Weights of a small masked image model: encoder width 192, decoder width 256.
Rows from block 5 of the encoder of a small masked image model, named by matrix and row number. Rows with one number within an expert belong to one neuron, the router's apart. Each number is 128 + 24 x the weight over its row's rms, rounded and kept within 0 to 255. All counts start at 0. Numbers have three digits each.
After each expert's rows are labels from the 100 images, of 14976, where the router gives the expert most weight on average: "strongest on" is what is common among them. Only what is clearly more common there than usual is listed. The data: retinal OCT scans (Kermany 2017). In brackets: how many of the 100.
# router: slot weights (encoder.blocks.5.mlp.router.weight, 32x192), inputs 0-63
# up: expert up (encoder.blocks.5.mlp.up, 16x96x192), inputs 0-63
# down: expert down (encoder.blocks.5.mlp.down, 16x192x96, transposed), outputs 0-63

# expert 0
router.0:117106104099118143131114127147121142131114100133151155119115150146107126088123147103123181107178122146136172129090124139131106155158119129132139178126163127122110123123121132191087121137147143
router.1:214177155149152166113108082131114118142135122125108079120122063146141168135137131112130144137120091132108184163117117092117140136118105144152119135117130132126131126177136180159148149117115115
up.0:145116154111099138114113162166163138116124140134109097154155128135120103127167130096125122141119156117144120127121163123112169105118105091139072114096084112112101171137106120150111111166140133
down.0:104102144122149166149097094182152118116111147138109123119149125136188115120133125092139151097129118147159142126133078114142103095119147143152136083132145127165136129114162137108103213106166130
up.1:162113097122111137122149136131110095098104147130098127112123122126109098123141134113100158159148156079091149128182175126131129165144151158115120107089146128117126119118124116162151146087137111
down.1:157133131149131163123111132109127139118100126109158102137136128097129188101130176144135110146133129112102101139152130097117142144150169130156126122124126141126117123151161130123071137140085122
up.2:115129151118140104130170127112153098105134148096117167134109159164149142167130139134122137142119103120128151100085131120133083131138118089131146167154133127137132111123098124113122091131160122
down.2:123158137099126156110131128150130131081126154121131151071138136122118151137147135110110122142138110139147129130130148201157098145117141096112128139151094110133171153148106132109141143084121119
up.3:104126145152103154123115126142137108139128165129137160154086115140072160171118165128145132165103101130121107129116128121099146126140061132144098110151158108141126144102086125108107108103150098
down.3:107148108127126143124121182122140145102127111082164156161154132110120152147141103154149122116133062130155158078143151122140139133172111153156092132131181136140109090156134108113137155153168131
up.4:158117164125103127150163145169147129116142173092106115143108147086112115107129077116122110133127110157116104095126132124137116148133119113141151152139114163125110076106135144105138159112132144
down.4:096135132125142114128145115113121147075131104143129207117148113150141163097101151190093135089127114095128109117123136131134126103127127102117127160135132098104135127145118131134084139135114122
up.5:127162176119117168131103155147176125107123127129133116130105132085133159103125101192102143091118101100124102123119118181152112128157108145126136134112100119103133067112177130109147129169139117
down.5:115119136082152172064121106102129095126179106101126112121162079175116117118170118128123110124104097168132136107132085109116122075137126131124129106134145124108092155124101099167130128118117143
strongest on: finding: choroidal neovascularization (70)

# expert 6
router.12:164126137126113127139132138149091122113121132124174109145122150145154128133133083154161115137125138124114135096112114191135117150116139100134107107112139145203138171131133124120079122117108176
router.13:141068136156156132106138125118112156096128108128154101139149112128147133139145126137111096130123143114139119107147197113079137164130139140121119112154107102154159119115099118094134115129156131
up.18:136149113138171097132159078115092104134134159133113132132061116145115142159089091125156146144162107143131113140109118109104118094091135148135099132107154138118096138119107135100115092182116123
down.18:160126123112148149121151117114111147144109125114143162133112073130094137134141090144144099121145158145116104145131125162110140121138123144094161133167167128139161114174115110147148090137152163
up.19:151122095165164163128144144139116147132116110100130147161117117112085111130127134190131159090108110111107140141145110129120099157133103125152103098156159132145094137158129130130122139137130146
down.19:160132114132084156110153133085141132097120130129135097186138149138142134132086087089131119158107129148152107128151109144128144123148116170113079139127125110179121122143156175146143114125152109
up.20:134122149139157102112147167154139122132133119099130145148087123115127118162156092104132145145115114143126175065175158134155119131125090101167118127117107123104131087092133113104128136093138142
down.20:111123142148145158106104094136147141120113124115113151107126122144101160124138111128112177135151103105164140140098173165084093108140146108129071083113120134134159150132136095108127147117132118
up.21:144109151133103174098111150151065094128129057101170154179159127096145126102105136159116127123112137119129178127147108120114128114119118164117127145103144132115114139115095106126129140100099096
down.21:125119093148122127163127075096178153141114124118126206099095133151143124154091121107178137112111129127163127142120116110116147162107137157128172124114123117164190134180117107096142133132117138
up.22:135143156134133100123181147141131150138105167092109134168108129098153136094150096199080142147155125118162138161163169154107102149123143141139100146130155167124135142122090136154145156089111103
down.22:108119109117144126158123135147113121175141102129117115124164161140106121123138120107132153136142153080096116120126146118111127115138150111093103131092125142135110110149156158099148121154114132
up.23:112137151131102080114121139126092149149108088146103098147119177149117132067145122099160105125152135149131160106168127128154126171154126130129134155139181145151112085154159167157110130129133136
down.23:129145147138081153145153127119145172100142153133139101160106150145114119159103090114179153163091140086126135098098129144153121132123142131075128075162111129115123140176070143130147142090139130
strongest on: finding: choroidal neovascularization (59)

# expert 11
router.22:135100174142174129145148100178137093135153116171124138134168153164136141109138104126153113115120083133137110090092072115119173152157123121140117152167114129161139102125078145087137134145141112
router.23:152147145115112108140134110098072109061137115171143155132158088118122115157129137136144115098185160100131144109114142131159144170124124143169135125138147113103142155167155174140140124132124157
up.10:146167102083166144132120119151143075079110112162160115132109083140124131161105142092133151127133137110144094105092129131153120124127118077147140115128152147170109118118104164088119134085087146
down.10:156126136118161101111142156134130136110172139145150165141169174143142139127152138135085136179135138162101140113095172134107119137117112090121113190165138105104103189102144079120090161157126157
up.11:117149159098129161148095115147137142111124107118141150112115107152132098135145157134104151144121120115133130134093074138151106154091125158127097114143109192135079129121117139095106115114115111
down.11:129124136138127127141126114135129101097173139109092129113161135130144109130118104122118139121138118124072146143105137118166115161177148091087075131117087109104111093122131138133136152139096075
up.12:139128143115153168152097128150061103138122147050114120163109132136128114144111119159143101120116104128126114141153121130115120130087114116143124112157117131143134126115127112123148172116135147
down.12:119127125141128110136153146123168144125158092107097093116092132146159115132143118157115108111141115110118115119098141107107172134146166087159099159119095115146130111136160121121152165092126162
up.13:098127128122094086129148140139138131151129139138163117119132123152115125139134118148129150130138152128122168137147140105143133165181162122138156138147090114119108173112106129098115095106124149
down.13:104111168158161087131104130148123123126186132115095106135162153125160160176132136135112158156139189094108127091140109133111164121139129152163128170142122106091119150156135077127118086121119121
up.14:153113152164151129131138160112134160084063110120132124112160146119114127160143102134123160106149140112121122239104158100147137113157097142162114134094151144117171129136082122121137100100127143
down.14:185117138145127168135075131140158138127097124136115152145139061154114158088167139168110140123131125175158138131157108094170108106121139105169116119133114104172095170107118132094183150141101122
up.15:108148136177090151089147127112100080126119100160145161069155125155152141154185103187115109144098165100120133100128128126148121136137105104157113101181127126135141131147093143143122073120103141
down.15:175146080098129118125174120140150168108114172134150112120106123090089151140149097131126073139134112133171140138100141143145119137122152093174163089137115113128126108134140177166136160118089136
strongest on: finding: normal (82)

# expert 8
router.16:108134103130103139115153123099136140120140150130111136108101157157099129117154134212152172145145090161083182111098162103161088105123142115070150113139139190146126131120139123122137131124116133
router.17:154131148114107161128132116137134106151116111140128137124136151083137111167178114137111196133155120131142098105110113153123136099140128111143120106126152128127108121091123117074114136098107153
up.0:126162118124103128110137170195120159148108132063123145104168111102086130169136122119108126125082166171128161128114182168161104137102100151094140148092178113121174121123138138098134106114189160
down.0:133134134127092098142156123144167130179132112140158159123148117163132127092103094144088159148148145157124118081113083154151132136159112066143133119139115096122068106087138133148193108092125127
up.1:126155098105098126135121126163132103080115135115100124104146090109108110086118136095050097136169133107129196111098120122164112136128122140129148133117106134094105124096144135067086118121146148
down.1:140138124125148117105174166146106111172115139120085086105102147144115138116137152109151163107162157112161167121140096118129134132136159127135101117129123076130153160114157178125101119082129142
up.2:143163094116113126124071121143124123143086092160133135142118111153139114165107101142130097122088138134161134108112158114134106151114120173125121146127116142141089143127157131071159146137171170
down.2:134180119154127154121138128118107127097117153127169086128098134143129142132143168114110098108113103141131130134088148125122136156133134098089110158147071155095157132148107166122147140105146135
up.3:135135113136118142173080108138084132159127134145146143129117138124091153150139111129133102110115140131119087110108144176094100155137130123131121169125093139114123150130179146118124130164141097
down.3:138125134123121143138083117139152143123152112068131133118117085130083085105113109122132086140118148160084057110113139100138144117164149157095124129143150124100104108135122129142152129134140142
up.4:134144109115120107186130164137156103129148199111125118143139129115153076165144167093109122156134132099121115073162129144153122112179123166131123098163122138128159114128135107121166143101099148
down.4:118103121146148148138089140140123160166140091095110153130142140128091123127147130119141127153151115154176110150134131091132135138185105162134122157106120124097154142123095168106095140147157134
up.5:132125092137114148139150131154123162128135149095136086139135135176134150134110132116138153144104084106159085143165094151188167148099132080132184118148143148151137111106110151165159136131132123
down.5:115146099120159129087124105133131128141148125136126120135134053100089119113169138112139135117139127134139123159107072118143172111105135124102114136138147137179102099145161103109102116143183106
strongest on: finding: normal (96)

# expert 4
router.8:109148127162138101092153113132115070081128129082131157132145124145125146117124141146110139120140101141149125142080183114097105125154117107132107106091196125145093140099118141150116170117158148
router.9:122124150112109147127132129121139138136085110105168115127155128124077103131085129133125146134141162127142097078144141142096087111121140161142086130132124153131131119146123083131133118154099123
up.10:086122134148157093143115105134133160134119105145147153159131136130131167114119139106143108113142145139148121109154100163108108176147159155072129121174125168129136138140171144117148155125157167
down.10:098133149100118150140105120110129125158137116141106119135136134144133094113137102162131146129144103136087151139120122142124097096105150161143101139141120110086105150130136131112131114113141092
up.11:127121147171093173130146131091155079104094164139136162125128081147105155119153097164149104160134101131127165141107124134162142068134112124124123093085125131150128136135160120113089098150143126
down.11:111145091157141123168134129104148121118090153131120171127137149071086152127152099119142116112104131145101155146135080159137119070080105156113125118111144165138145173143128161163127180146124137
up.12:151123150116085150141137155144153165165127148120147128091097183130136067111158114129110133159148100127129160105122155123132113142131170158117127105139079125163144130106064128166129098149087073
down.12:078100152160122145120188115121162123159109145142092152158142114124127128137106133164152144083121152119135167166155148168098120124116146146168121110147149138132150124099149138172118154140123123
up.13:080143117121135128165115097123173157156144130101108123087121117170131132110112147096104142204106150134134129125098156168114105129153111095103133094124143173121095131123096101143139160116098075
down.13:167133118094146101104146095109114162113150127152114130136111128148139112094144117124128124139155160132133109115106136083124107129179156103136109120138133104134110131107148142143090081141137084
up.14:133160123108144120108123148128164092112136153117102113114148083123083157083166109112145112122134129114096144135091132084122123123136134067178123115094125071139107090137128139091118129097090111
down.14:068104127149115100117080104116110125129141126107087130139149137124143105121148101141143153141155129146115168129095120113151112146119103119153098092121125141125135145128132146164150124096138108
up.15:089124091144092115119135163177131143120104109143121119132123136131097131121171130098125103164128122150117103126139126196121158077189139140136137102148077162120098106104150126134095164128152137
down.15:108099104098122105086149105150165097159130082111120130134141059156137134126143123152130132138161158138111146173111170130131081138108160125155128122109123133102142111177160169164141148195118113
strongest on: finding: choroidal neovascularization (63)

# expert 15
router.30:093150089105094121155140162089126143160163117118175142129127123128152126143112129145143148129149128100122132076138156134127145136134131123160167122137103151171117130106117129134124106118084126
router.31:114109124141134080142128115104135173140138163100124113112148117145139135154095118126103158141136108117145118125136166160129159137100149100142074100122160127143117142126120151169155095145124112
up.23:122098102117156112133113124183150116152122098101132146093123101102128125151167116137122136119136093103094180125131122075128097158121146169158130115129140135104124139094141082131131126133135109
down.23:126112134123144110135118129159145129137145114080110141100132137104139111102104168117130114177133147147120148108177122093154125111133099145143122138120106187166127124122135135140148148143101120
up.24:159082122138117123114057115120140132129152190114122099136143123144115101142153150186094141113137115122157098122112135101135162124118124104111138176089097155103085139154121160093118123147134103
down.24:130118110122119141123147115115157078146164101130140124125164210127118127110138108137122098149108106104135077138142160133077157096144136176146096154136129149145129146132146139098158134104171099
up.25:117105153169122156095072121121132141083138114112159125138114158107155119101159091137102108169119126121148143100162112145089098146152141134133161164129130130118138152134150134166147104126097114
down.25:114143146156158107101125174146166124131140079079125123142133161161128126124103131181133134159136126123125109164095117128140145117126148101113143095135135133201168073133103110090038133137151126
up.26:102143101097140107138158104141090132129105153096058152133110166123100048110146112108139135149128131098139155115116129139154116127148157155103101136099102121137174115129134125174145095100133103
down.26:149126124148095146109142097083120128090109129094142121152143137083107074129120106124094130143118135131183116144133108130131115114159136088136115099117169095116093120085113123080110091119159121
up.27:148127153130138154107125111144178118127091151146117136116123128166153161128074125137177102094139125130138118144163156114154138120159151068120097133098138124106143153132142150149110107135111133
down.27:178144088145103123129139110100122145164146110109137100148117146162155168128116119165115133119133120104141102144119126137152176150118143101153141115132158126143089091110130133155076109133091155
up.28:119139112102141111174136147117143143137153099174156151149148150150112120142081101136117123119123127148175114086178133134123122134118105129132106172141134129118159127124109129105142133141126128
down.28:079128102092117187102114114120162157149155149110135143136151134105102100130113126115154123114112170148129105134169138120132151136131141092125110105142115161188151111080150116115154138141170118
strongest on: finding: normal (94)