Weights of a small masked image model: encoder norm layernorm, encoder width 192.
Rows from block 5 of the encoder of a small masked image model, named by matrix and row number. Rows with one number within an expert belong to one neuron, the router's apart. Each number is 128 + 32 x the weight over its row's rms, rounded and kept within 0 to 255. All counts start at 0. Numbers have three digits each.
Before each expert's rows are labels from the 100 images, of 14976, where the router gives the expert most weight on average: "strongest on" is what is common among them; "peak at" is the part of the image that holds the peak. Only what is clearly more common there than usual is listed. The data: retinal OCT scans (Kermany 2017). In brackets: how many of the 100, against the usual share in percent.
# router: slot weights (encoder.blocks.5.mlp.router.weight, 32x192), inputs 0-63
# up: expert up (encoder.blocks.5.mlp.up, 16x96x192), inputs 0-63
# down: expert down (encoder.blocks.5.mlp.down, 16x192x96, transposed), outputs 0-63

# expert 4
strongest on: finding: choroidal neovascularization (63 vs 29.4)
peak at: top left (42 vs 14.1)
router.8:103155127173142092080162108133111050065128130067132167133151123151123152113123145152104142118144092145157124147064201109087097124163113101134101099079219124151081143090115145157112184114169154
router.9:119122158107102153127134129118142141139071104098182110127164128123061094131071130134124152136145173126147087061149146147085074105119144172146072130133123162132132116152122068132134115162090122
up.0:099052165089094155141086150107115085131113124139134096132136150139116158183105120132148143165086137112075184185146120117103157115119182069158125141140103179079187101104163133100173049108127084
down.0:083122163119072059150136157128056111156128110078168170135123085128154113110100158033182154135074122135118103082183143141088141120127139123134076102146149113115100155084129097162108089131079110
up.1:048152117123142152183094143116137147141083137137101175086107149134180092081141157179162138115171147133184154123132127146158166112137107159180169169129112065113135133132165126113152099141130132
down.1:145183162064139113129110189053096135154174087121144100126071173055156079115113142103133097083165096141070133131171191068127136159125150082190107143154132192153139111138156102138080152095132167
up.2:086155118091145099115073096130132165120098167116127152077132144136165106110181137147163129120156185132144103110083138146105083161124159090158107066132083149076127141151092182120128130157187147
down.2:163137134196099127116138107108131102089108120137136129105158143105121089043187183148119085147167131133087161124138175129146076113085132133140122143147090056171120190122089074081152048082116165
up.3:167149121133136124110156185129182138128207109131061146110174210145116106144087112120055152077119074145135064097125126141107110133109130125158098095117175094119118133139122164109124143119254164
down.3:132180143070086118082104107125119160132125175168145114105105154156119123146152100073080161089113177127078171163101153190129073075185145102148133162145117072165122096148170175099144105129093149
up.4:087133131119167147100090070103064128135139181131148069095154086076104154154170143120133168104144125099121116070133158129157168167106060135091132088107175209072111166169173132104128195162118140
down.4:152148152136101154130189119087093099121145156092119177235069183103110149178118152132144184106063149130144127243120112145081110134061113125127164051164122144124089164124185115113125127155056109
up.5:115091131168100147114123139172142141116194123107084076118081113145203120139177142209122098137115096147131169136159095169171137128141096137080120060073111112102154059104123095129124077108112112
down.5:082151159093124136119193103083170118094169117123090166099161131220125141099119086156137133137110194171112122091115191111165130132160152165155154164148130093091119141169136148110099135123091060
up.6:134131106182102147100148108077125205120127144162146131156066120150133114150192079102162120138153161109103146156173141123148115113116153101134081108194094109161135038165103105129128111118230119
down.6:115104153102155111091146120094138116103131077163171128113111149151139149123180162064146081082065165088167108130128120146126110145125078131160111101146127166083118144122147125140142148171129160
up.7:133138103190188085118170117170121094099193077121144085148070117164171160125185188061129078139163155100128111137152110132174150059111136160064143081132124171198083137133147157123122128173136115
down.7:106146095171122012088120108128116107158105168149125148172121137162215207152162161228118195168096148175100123158079102198066168147117202151102144105137105108146076137088144099147151140142100184
up.8:107078166071139123116126113110105129099139057109101140138163134201110187117150097124178150141145136142128144133119216112165150057120125168132072179089149100142104187061120088073096147176154162
down.8:179103095098130082169091179144107156162133104094164178150098151105117152152110062115149098091169117177121103129130140113172136141161135101169132073154108088130134126169087120115152155086163167
up.9:143121159124099118098150122157126125147140137133123140143092094135127141096080111076148149166068139128148141093148033176153169157115184131152101119136133143119159125100131119093109149120142158
down.9:081127094166170162148150212182150159125144160126124135146057151161156086175093133119082080141189137119111171112144110093090125144164085098164137104106130127116120152106105164114153111112128072

# expert 7
strongest on: finding: normal (78 vs 51.6)
peak at: top left (39 vs 14.1)
router.14:153124127133072171156091119109119156131130108137091077141161118180151136157128101130118093160065117088117134165105156168115142167140151175148140120080108094165128118203147110134087138096130122
router.15:141131186156137104089123174081123138116173149160082150061120144152182073041133126134132133086109095099164179123129128105109114133096134173087120148136114112133142108181121101132163125119148100
up.0:172023050147162134116171110137118140154173091118102121149119148148097166175115161153156092079132117210147159096089113183127119170107138150146143148141159155172124141102080134164134132155155082
down.0:154204125144152157121182139144130096134115053106114092149132139109130108177097133098086117156093075078145143142097175100132169108140067126098151126087074101183170141141133171151178167094137088
up.1:172169098143156141130068102120158144108090128149172099135114099148131140160163055144093165162095174188164097157144141161142113115127130143167092114092125102130126125194088202170150155174113144
down.1:084127178113156159090207140073140152131112149132156078129082111096147120165100149148110176134111125119177130126140128135070175184078121139125194117139144087143088120108159092190102070059138083
up.2:125099192125149126119099115081147162133152193116142115143136123120147141108095140151160132137104084128157184138154113076151150121134156153093172120159096163158167122067130091129158137167108116
down.2:183163123136176122110132145101134180132174182128108143118158139130125122183119126066155140144203118103099155159107124152147126150149151070134148189096124109110115122128182162097106155153102111
up.3:127100091133153124158115214129134186154131060122168113162073120162112102103140116170100100120113150165153111147095108201144188074128147121094130145178137099088139132105108088117133154134134100
down.3:128155114130105175193107146142102167150091167125123173127195160140130137127136134115109157091101106135099130155165108102110116124164144101176158173157111109128166118173126119126152114075157113
up.4:135177029086129146076131130139100136048119135096118187101058140134104086182142161146135093098159152156115141091104184067121165149098087129083150099127122078134146163132120076115056119111142114
down.4:116161133123175096154097100135157169107159136082093189160162135129187093147055135092108107125144098152189092104130104147120110125084089086140128134120112159140107094147129114089136127141123144
up.5:117173114148111120103150118172126078078092142113123147136099130137108106128122091078112162208119076102135102148128120121114088152132106122172135180118138115122172108104106160162141121147095157
down.5:182112169133119094152156135138089123140098125121185194159099163165109098107116116096118149088217119134107143127170173112146069159125165146081123104152173137148144171111149159141064102152183164
up.6:083146090128099087098146109131080187130106119056168177249072039132088142134142104125126166135180165144126142155128148155120139145156161120132122133150190183121215176087151157138140092174088068
down.6:183120170068144112095147129168200060110106084186099146161124163142077111167133126127135150056116163148163124097069138171169128107170104196119141098096136107108102097092175127069117074116174077
up.7:107150120130100079091105115095123088148109181046108143154147157145112080147112153151140064129088090151149086107107072144134121092173089155168134126120108167107142104150149154150215107108134120
down.7:165148124176128136057114141137076131152139080119122091163093081081170124145045151166137134114090132146095123128110136122147066128103091153116162166080088113101142162190134116128049073137153122
up.8:121109111177081089111105078176111085147115090136159129082096167135167112132096145156151142138175128098139094138188143110155128050049144105097104111150164173076127159119104104152115103095129127
down.8:103090079122168160160153117110123079145143136121087141175115126091182107140158120161136126178124104109077156159143167084138141142053155134133145163108147178191153135081169108111109123168183102
up.9:083112122116151067144114107160151110123098105079153142086124146183133100149109106099118120161092094163134139180093147185151161165161127119163150170108186149123111192171132104145067120137112114
down.9:096082189196161158169091087092168099125067132184159098127072153192157130137158125083140168138130112139130121129106124167150172132190106093088130153120079098122115108128130104141180119096125113

# expert 11
strongest on: finding: normal (82 vs 51.6)
peak at: top left (34 vs 14.1)
router.22:137091189146189129151155091194139081138162112186122141137182161175139146103141096126161109111117068135140103078079053111115188160166121118144114160179110129172143093124062150073139135150146107
router.23:161154150111107101144137103088053102039140111186148164133168075115120111166130140138150110088204170091132149102109147132170150183122122148183137124141154108094147165181164189143144122133123167
up.0:100157114163109131115123149159147176092136172071125036143067095174113186155158126138109163158170104182169148099133160156161130121137122063105154136131158146152099132069125092145124044101087110
down.0:159138135112080096074180114112124073081140111094095035121087173101170108082048084181128151121138162148085111147113099130201125119106090105159196123143127115104122123092061141158121084142134166
up.1:104149141100113051120125132135158132149133157130152106103127124097110113076098133131111106107115076071174172186088176191162130138167180156194166162106101120114140090147160145148147156151165117
down.1:057157103103094101114095164136096151119115113107129162153090169178125123116146118154149143119122172150134131161173059099102117192072110114161122073140178116124120111176180166090136167157097133
up.2:147143137149172171131145177087131145119101140108087116101141102116169145140090161159123179146126140139147132123100108132125068128115126119162116063069151145143145177203199123081113114163125118
down.2:122153043151042146146143151167139094113116122097114144118135183098162160168158106106148154157104136120118159145160127133139105120206114146118152101134118156138135173101127130108158143183164109
up.3:199105119124086132061172150143088089143098149087147170112074100173177125094131107135090121130136097117160183125176098144168161081141135152083145103117151112058146136102134127115187130118093168
down.3:090134139167121109074106076147178146102088123194104097104096184120106115132162180137117158134112085062082139132161161157146110126176109144112166157142170140201120111098114092061190128123093159
up.4:137132074163133122137138094105117137096127125141089042177090140127123169147100104119159120125095133136106111160072125200076114130135128102131103180153079082098133139165169193116183120044094138
down.4:146107141160132152118175138152111120117135148129112122082099166149091132164171121101069155110125102126117117115115103181068137143153121148146102160162120178145053120152116153090128085096141041
up.5:077207126105112163147117079155056152188092106153087108114088091181139150109032111076106125102130123131133086146102182124125110116115107064116136115122135099140140128148078175061149140109147096
down.5:133083129119157133130096134183209115165164096141099116111185153168112076119155124126125171119136138088107112165176164076167120157085138151128157100147080164148140120124139127171130144176105094
up.6:164222125122137136099138083105102136106140100069137146121120063081114171083112096161128101159127096135120174134130140103103119089092100127132082150131149156183137195144092067092165112128148153
down.6:154127152146148128148119121097128156151168058157104191101123138135108065084102086139213056154178135159138065166141095133181141119071139176115159116086077073120134098152154153132108094150077111
up.7:162158051172176107147102172092085156090108086075130090107125126126022180128087125090116123089107143127127086121143151163132096166057113150104095127150118156076129190143122131107154148146140132
down.7:172181101097067117132132147116170139104178167164112148090184120120150134168197122133086118079100155164169176105110157166141149172141134088116145190135079060182046120159122070164141107123164112
up.8:121132158172159138124144100149145130161154098127153215153137121110111103196175144106138160104088084127057163125100143155207162114143097097117116139040104076155155137121132136158145115130136082
down.8:180113126148138133200142146065108140161126102089123116163107136117055154166143122077160111141106087186118135104169056072110082127139075164147139121138088130119079119085139170159146201065114142
up.9:182167091153137134050114143142109099134150096157142184142179154160131043148099112065157162165137108182138182119085132146107128096126136150137128092108122165146148068096089169166129130155100116
down.9:144133155068154145109155194101105126207154086053132133105100090177153117117218104171084149165101118145091136092200112123102166134073112131111126148182138060136143134154176087113102109152127152

# expert 9
strongest on: finding: normal (90 vs 51.6)
peak at: bottom right (34 vs 14.1)
router.18:157082159087150112170081166118136182163132096081140134164112172188152141102190161109162124164135114120101143106169192128103100117161154102129131135081121157153110186170084143188144152146096121
router.19:115190121123100090090116162126069131152093151080086152157086132138129140112140119130123140111154156056118109142109165130164162140166164099085092121134171181118219152108115092085133135162102118
up.23:147169095096124084119153099096115105091123180098097129143172091098115204145112122139169065153111170156159119155089129097172140127191122114117117118082119103143100163130119117068098193105094150
down.23:139164141077175069172112121116151171091107132047101081121078153130069115171095164155135109187103138140119102114169079118130161171199152175108185145167091124102147111153090067159097112125144115
up.24:167124116126111092172111088133095102255130170139103079154107185135188155149175169121135130129094159162143148135118118147199123149107119102153097117090132142164139153097155162073107142146179098
down.24:176014064104101159145112135112167133103098083109123207080091188141191150093107121168133097078068145172114122148108107111171132099086167111113129133121076105189133168131155117138097117133112188
up.25:132112153078079133151123170067114176115165135169126123148136145140124117120105137143084177143101125127164106114042167136171106087156086158092130138148129160121154148176120158178167205132115084
down.25:121152056115122130082134082093096148154139129044082090134171100097138161176099096107104120137118105140116068151122135133155113080116134115124112183134139134061155117141146134205121136101167149
up.26:096170139225095108105171071128143099143154144158085083092172107103101140151097138022113119126139138170136087106134116160127117148101181089127134097137041126170136144147132126190082107126076106
down.26:088128053116125162189130137111156136144094134139148120134157072126099103090120238171136131150130159137102088102169134136159159176133099140148079109045058140128130135112165113113162068066113080
up.27:134106139102137128120140189232153167096160148135057101183174059086158083134161179113117116103119114154131129112112114112155127116084131125127084109089134135115228146150071132090106169155121115
down.27:136065174109118067165102106149154120103121098072113109137095114154132187110098154106169093121068141104152106130186156155134080173125193123142062124163114051044177167203132087097157123134138123
up.28:153149138102145104152100136118088098131185119126144189111125166176073090132064174168104111117172114180110126138135126100169161160137110089119151130173115120137153053186166133095171088145108118
down.28:117170149133138135097119127094192171126169116213124112103147107149130149097053117143101113131118132109162149098108185142117028156077146139113148131155128079149121135129145131106143143154169077
up.29:139148140190096168139063183138101105148095070184105136072187122141115092145115115081109103183121156148112124149120102151173148108140108149136157130151126161183115111081190087080087134134109112
down.29:055115120170097102135121151172165094146077094070160194106160116094084084109174128125102148098106111116116105113112113101118132144143184116116177163119186130156069141115183180174123112143090153
up.30:157132118168130109139082165090155146053147096105086147115147147132166082083150135081126088112161157170100160072098151124080074085114145081104133111076164102075162133176109142089128090120150121
down.30:105138073125066100085149166139110150137178109145128084176058154100123179167165095140137168152136115154088156093101138125181144123180168125144100058078119112082113095086125104139052139179162101
up.31:126122145137088122161118117099153139135151137111102097118094122131131093148105151149077120128110134135215113194127111166114137110188187055152163123086173133110053177164159160061155177099111108
down.31:162125160068054179132134106135095104134127133031101118136140119086191158151150121142177171080059146192069103118095102151102126109148157053173110050182139180129086118153134111099199134130121121
up.32:098089125143103088098121198210111133101125056140145101122132092111145145096161115169111149122093178132169144141101124137184138132145152164121099082090154126060102170178099111128162115145107080
down.32:169140180147156088059188050097101087171166106143092179081156082089107143180160123093180107149145199113177118164152133156161150088108074122136099060123098075186117129124095135107114123149115133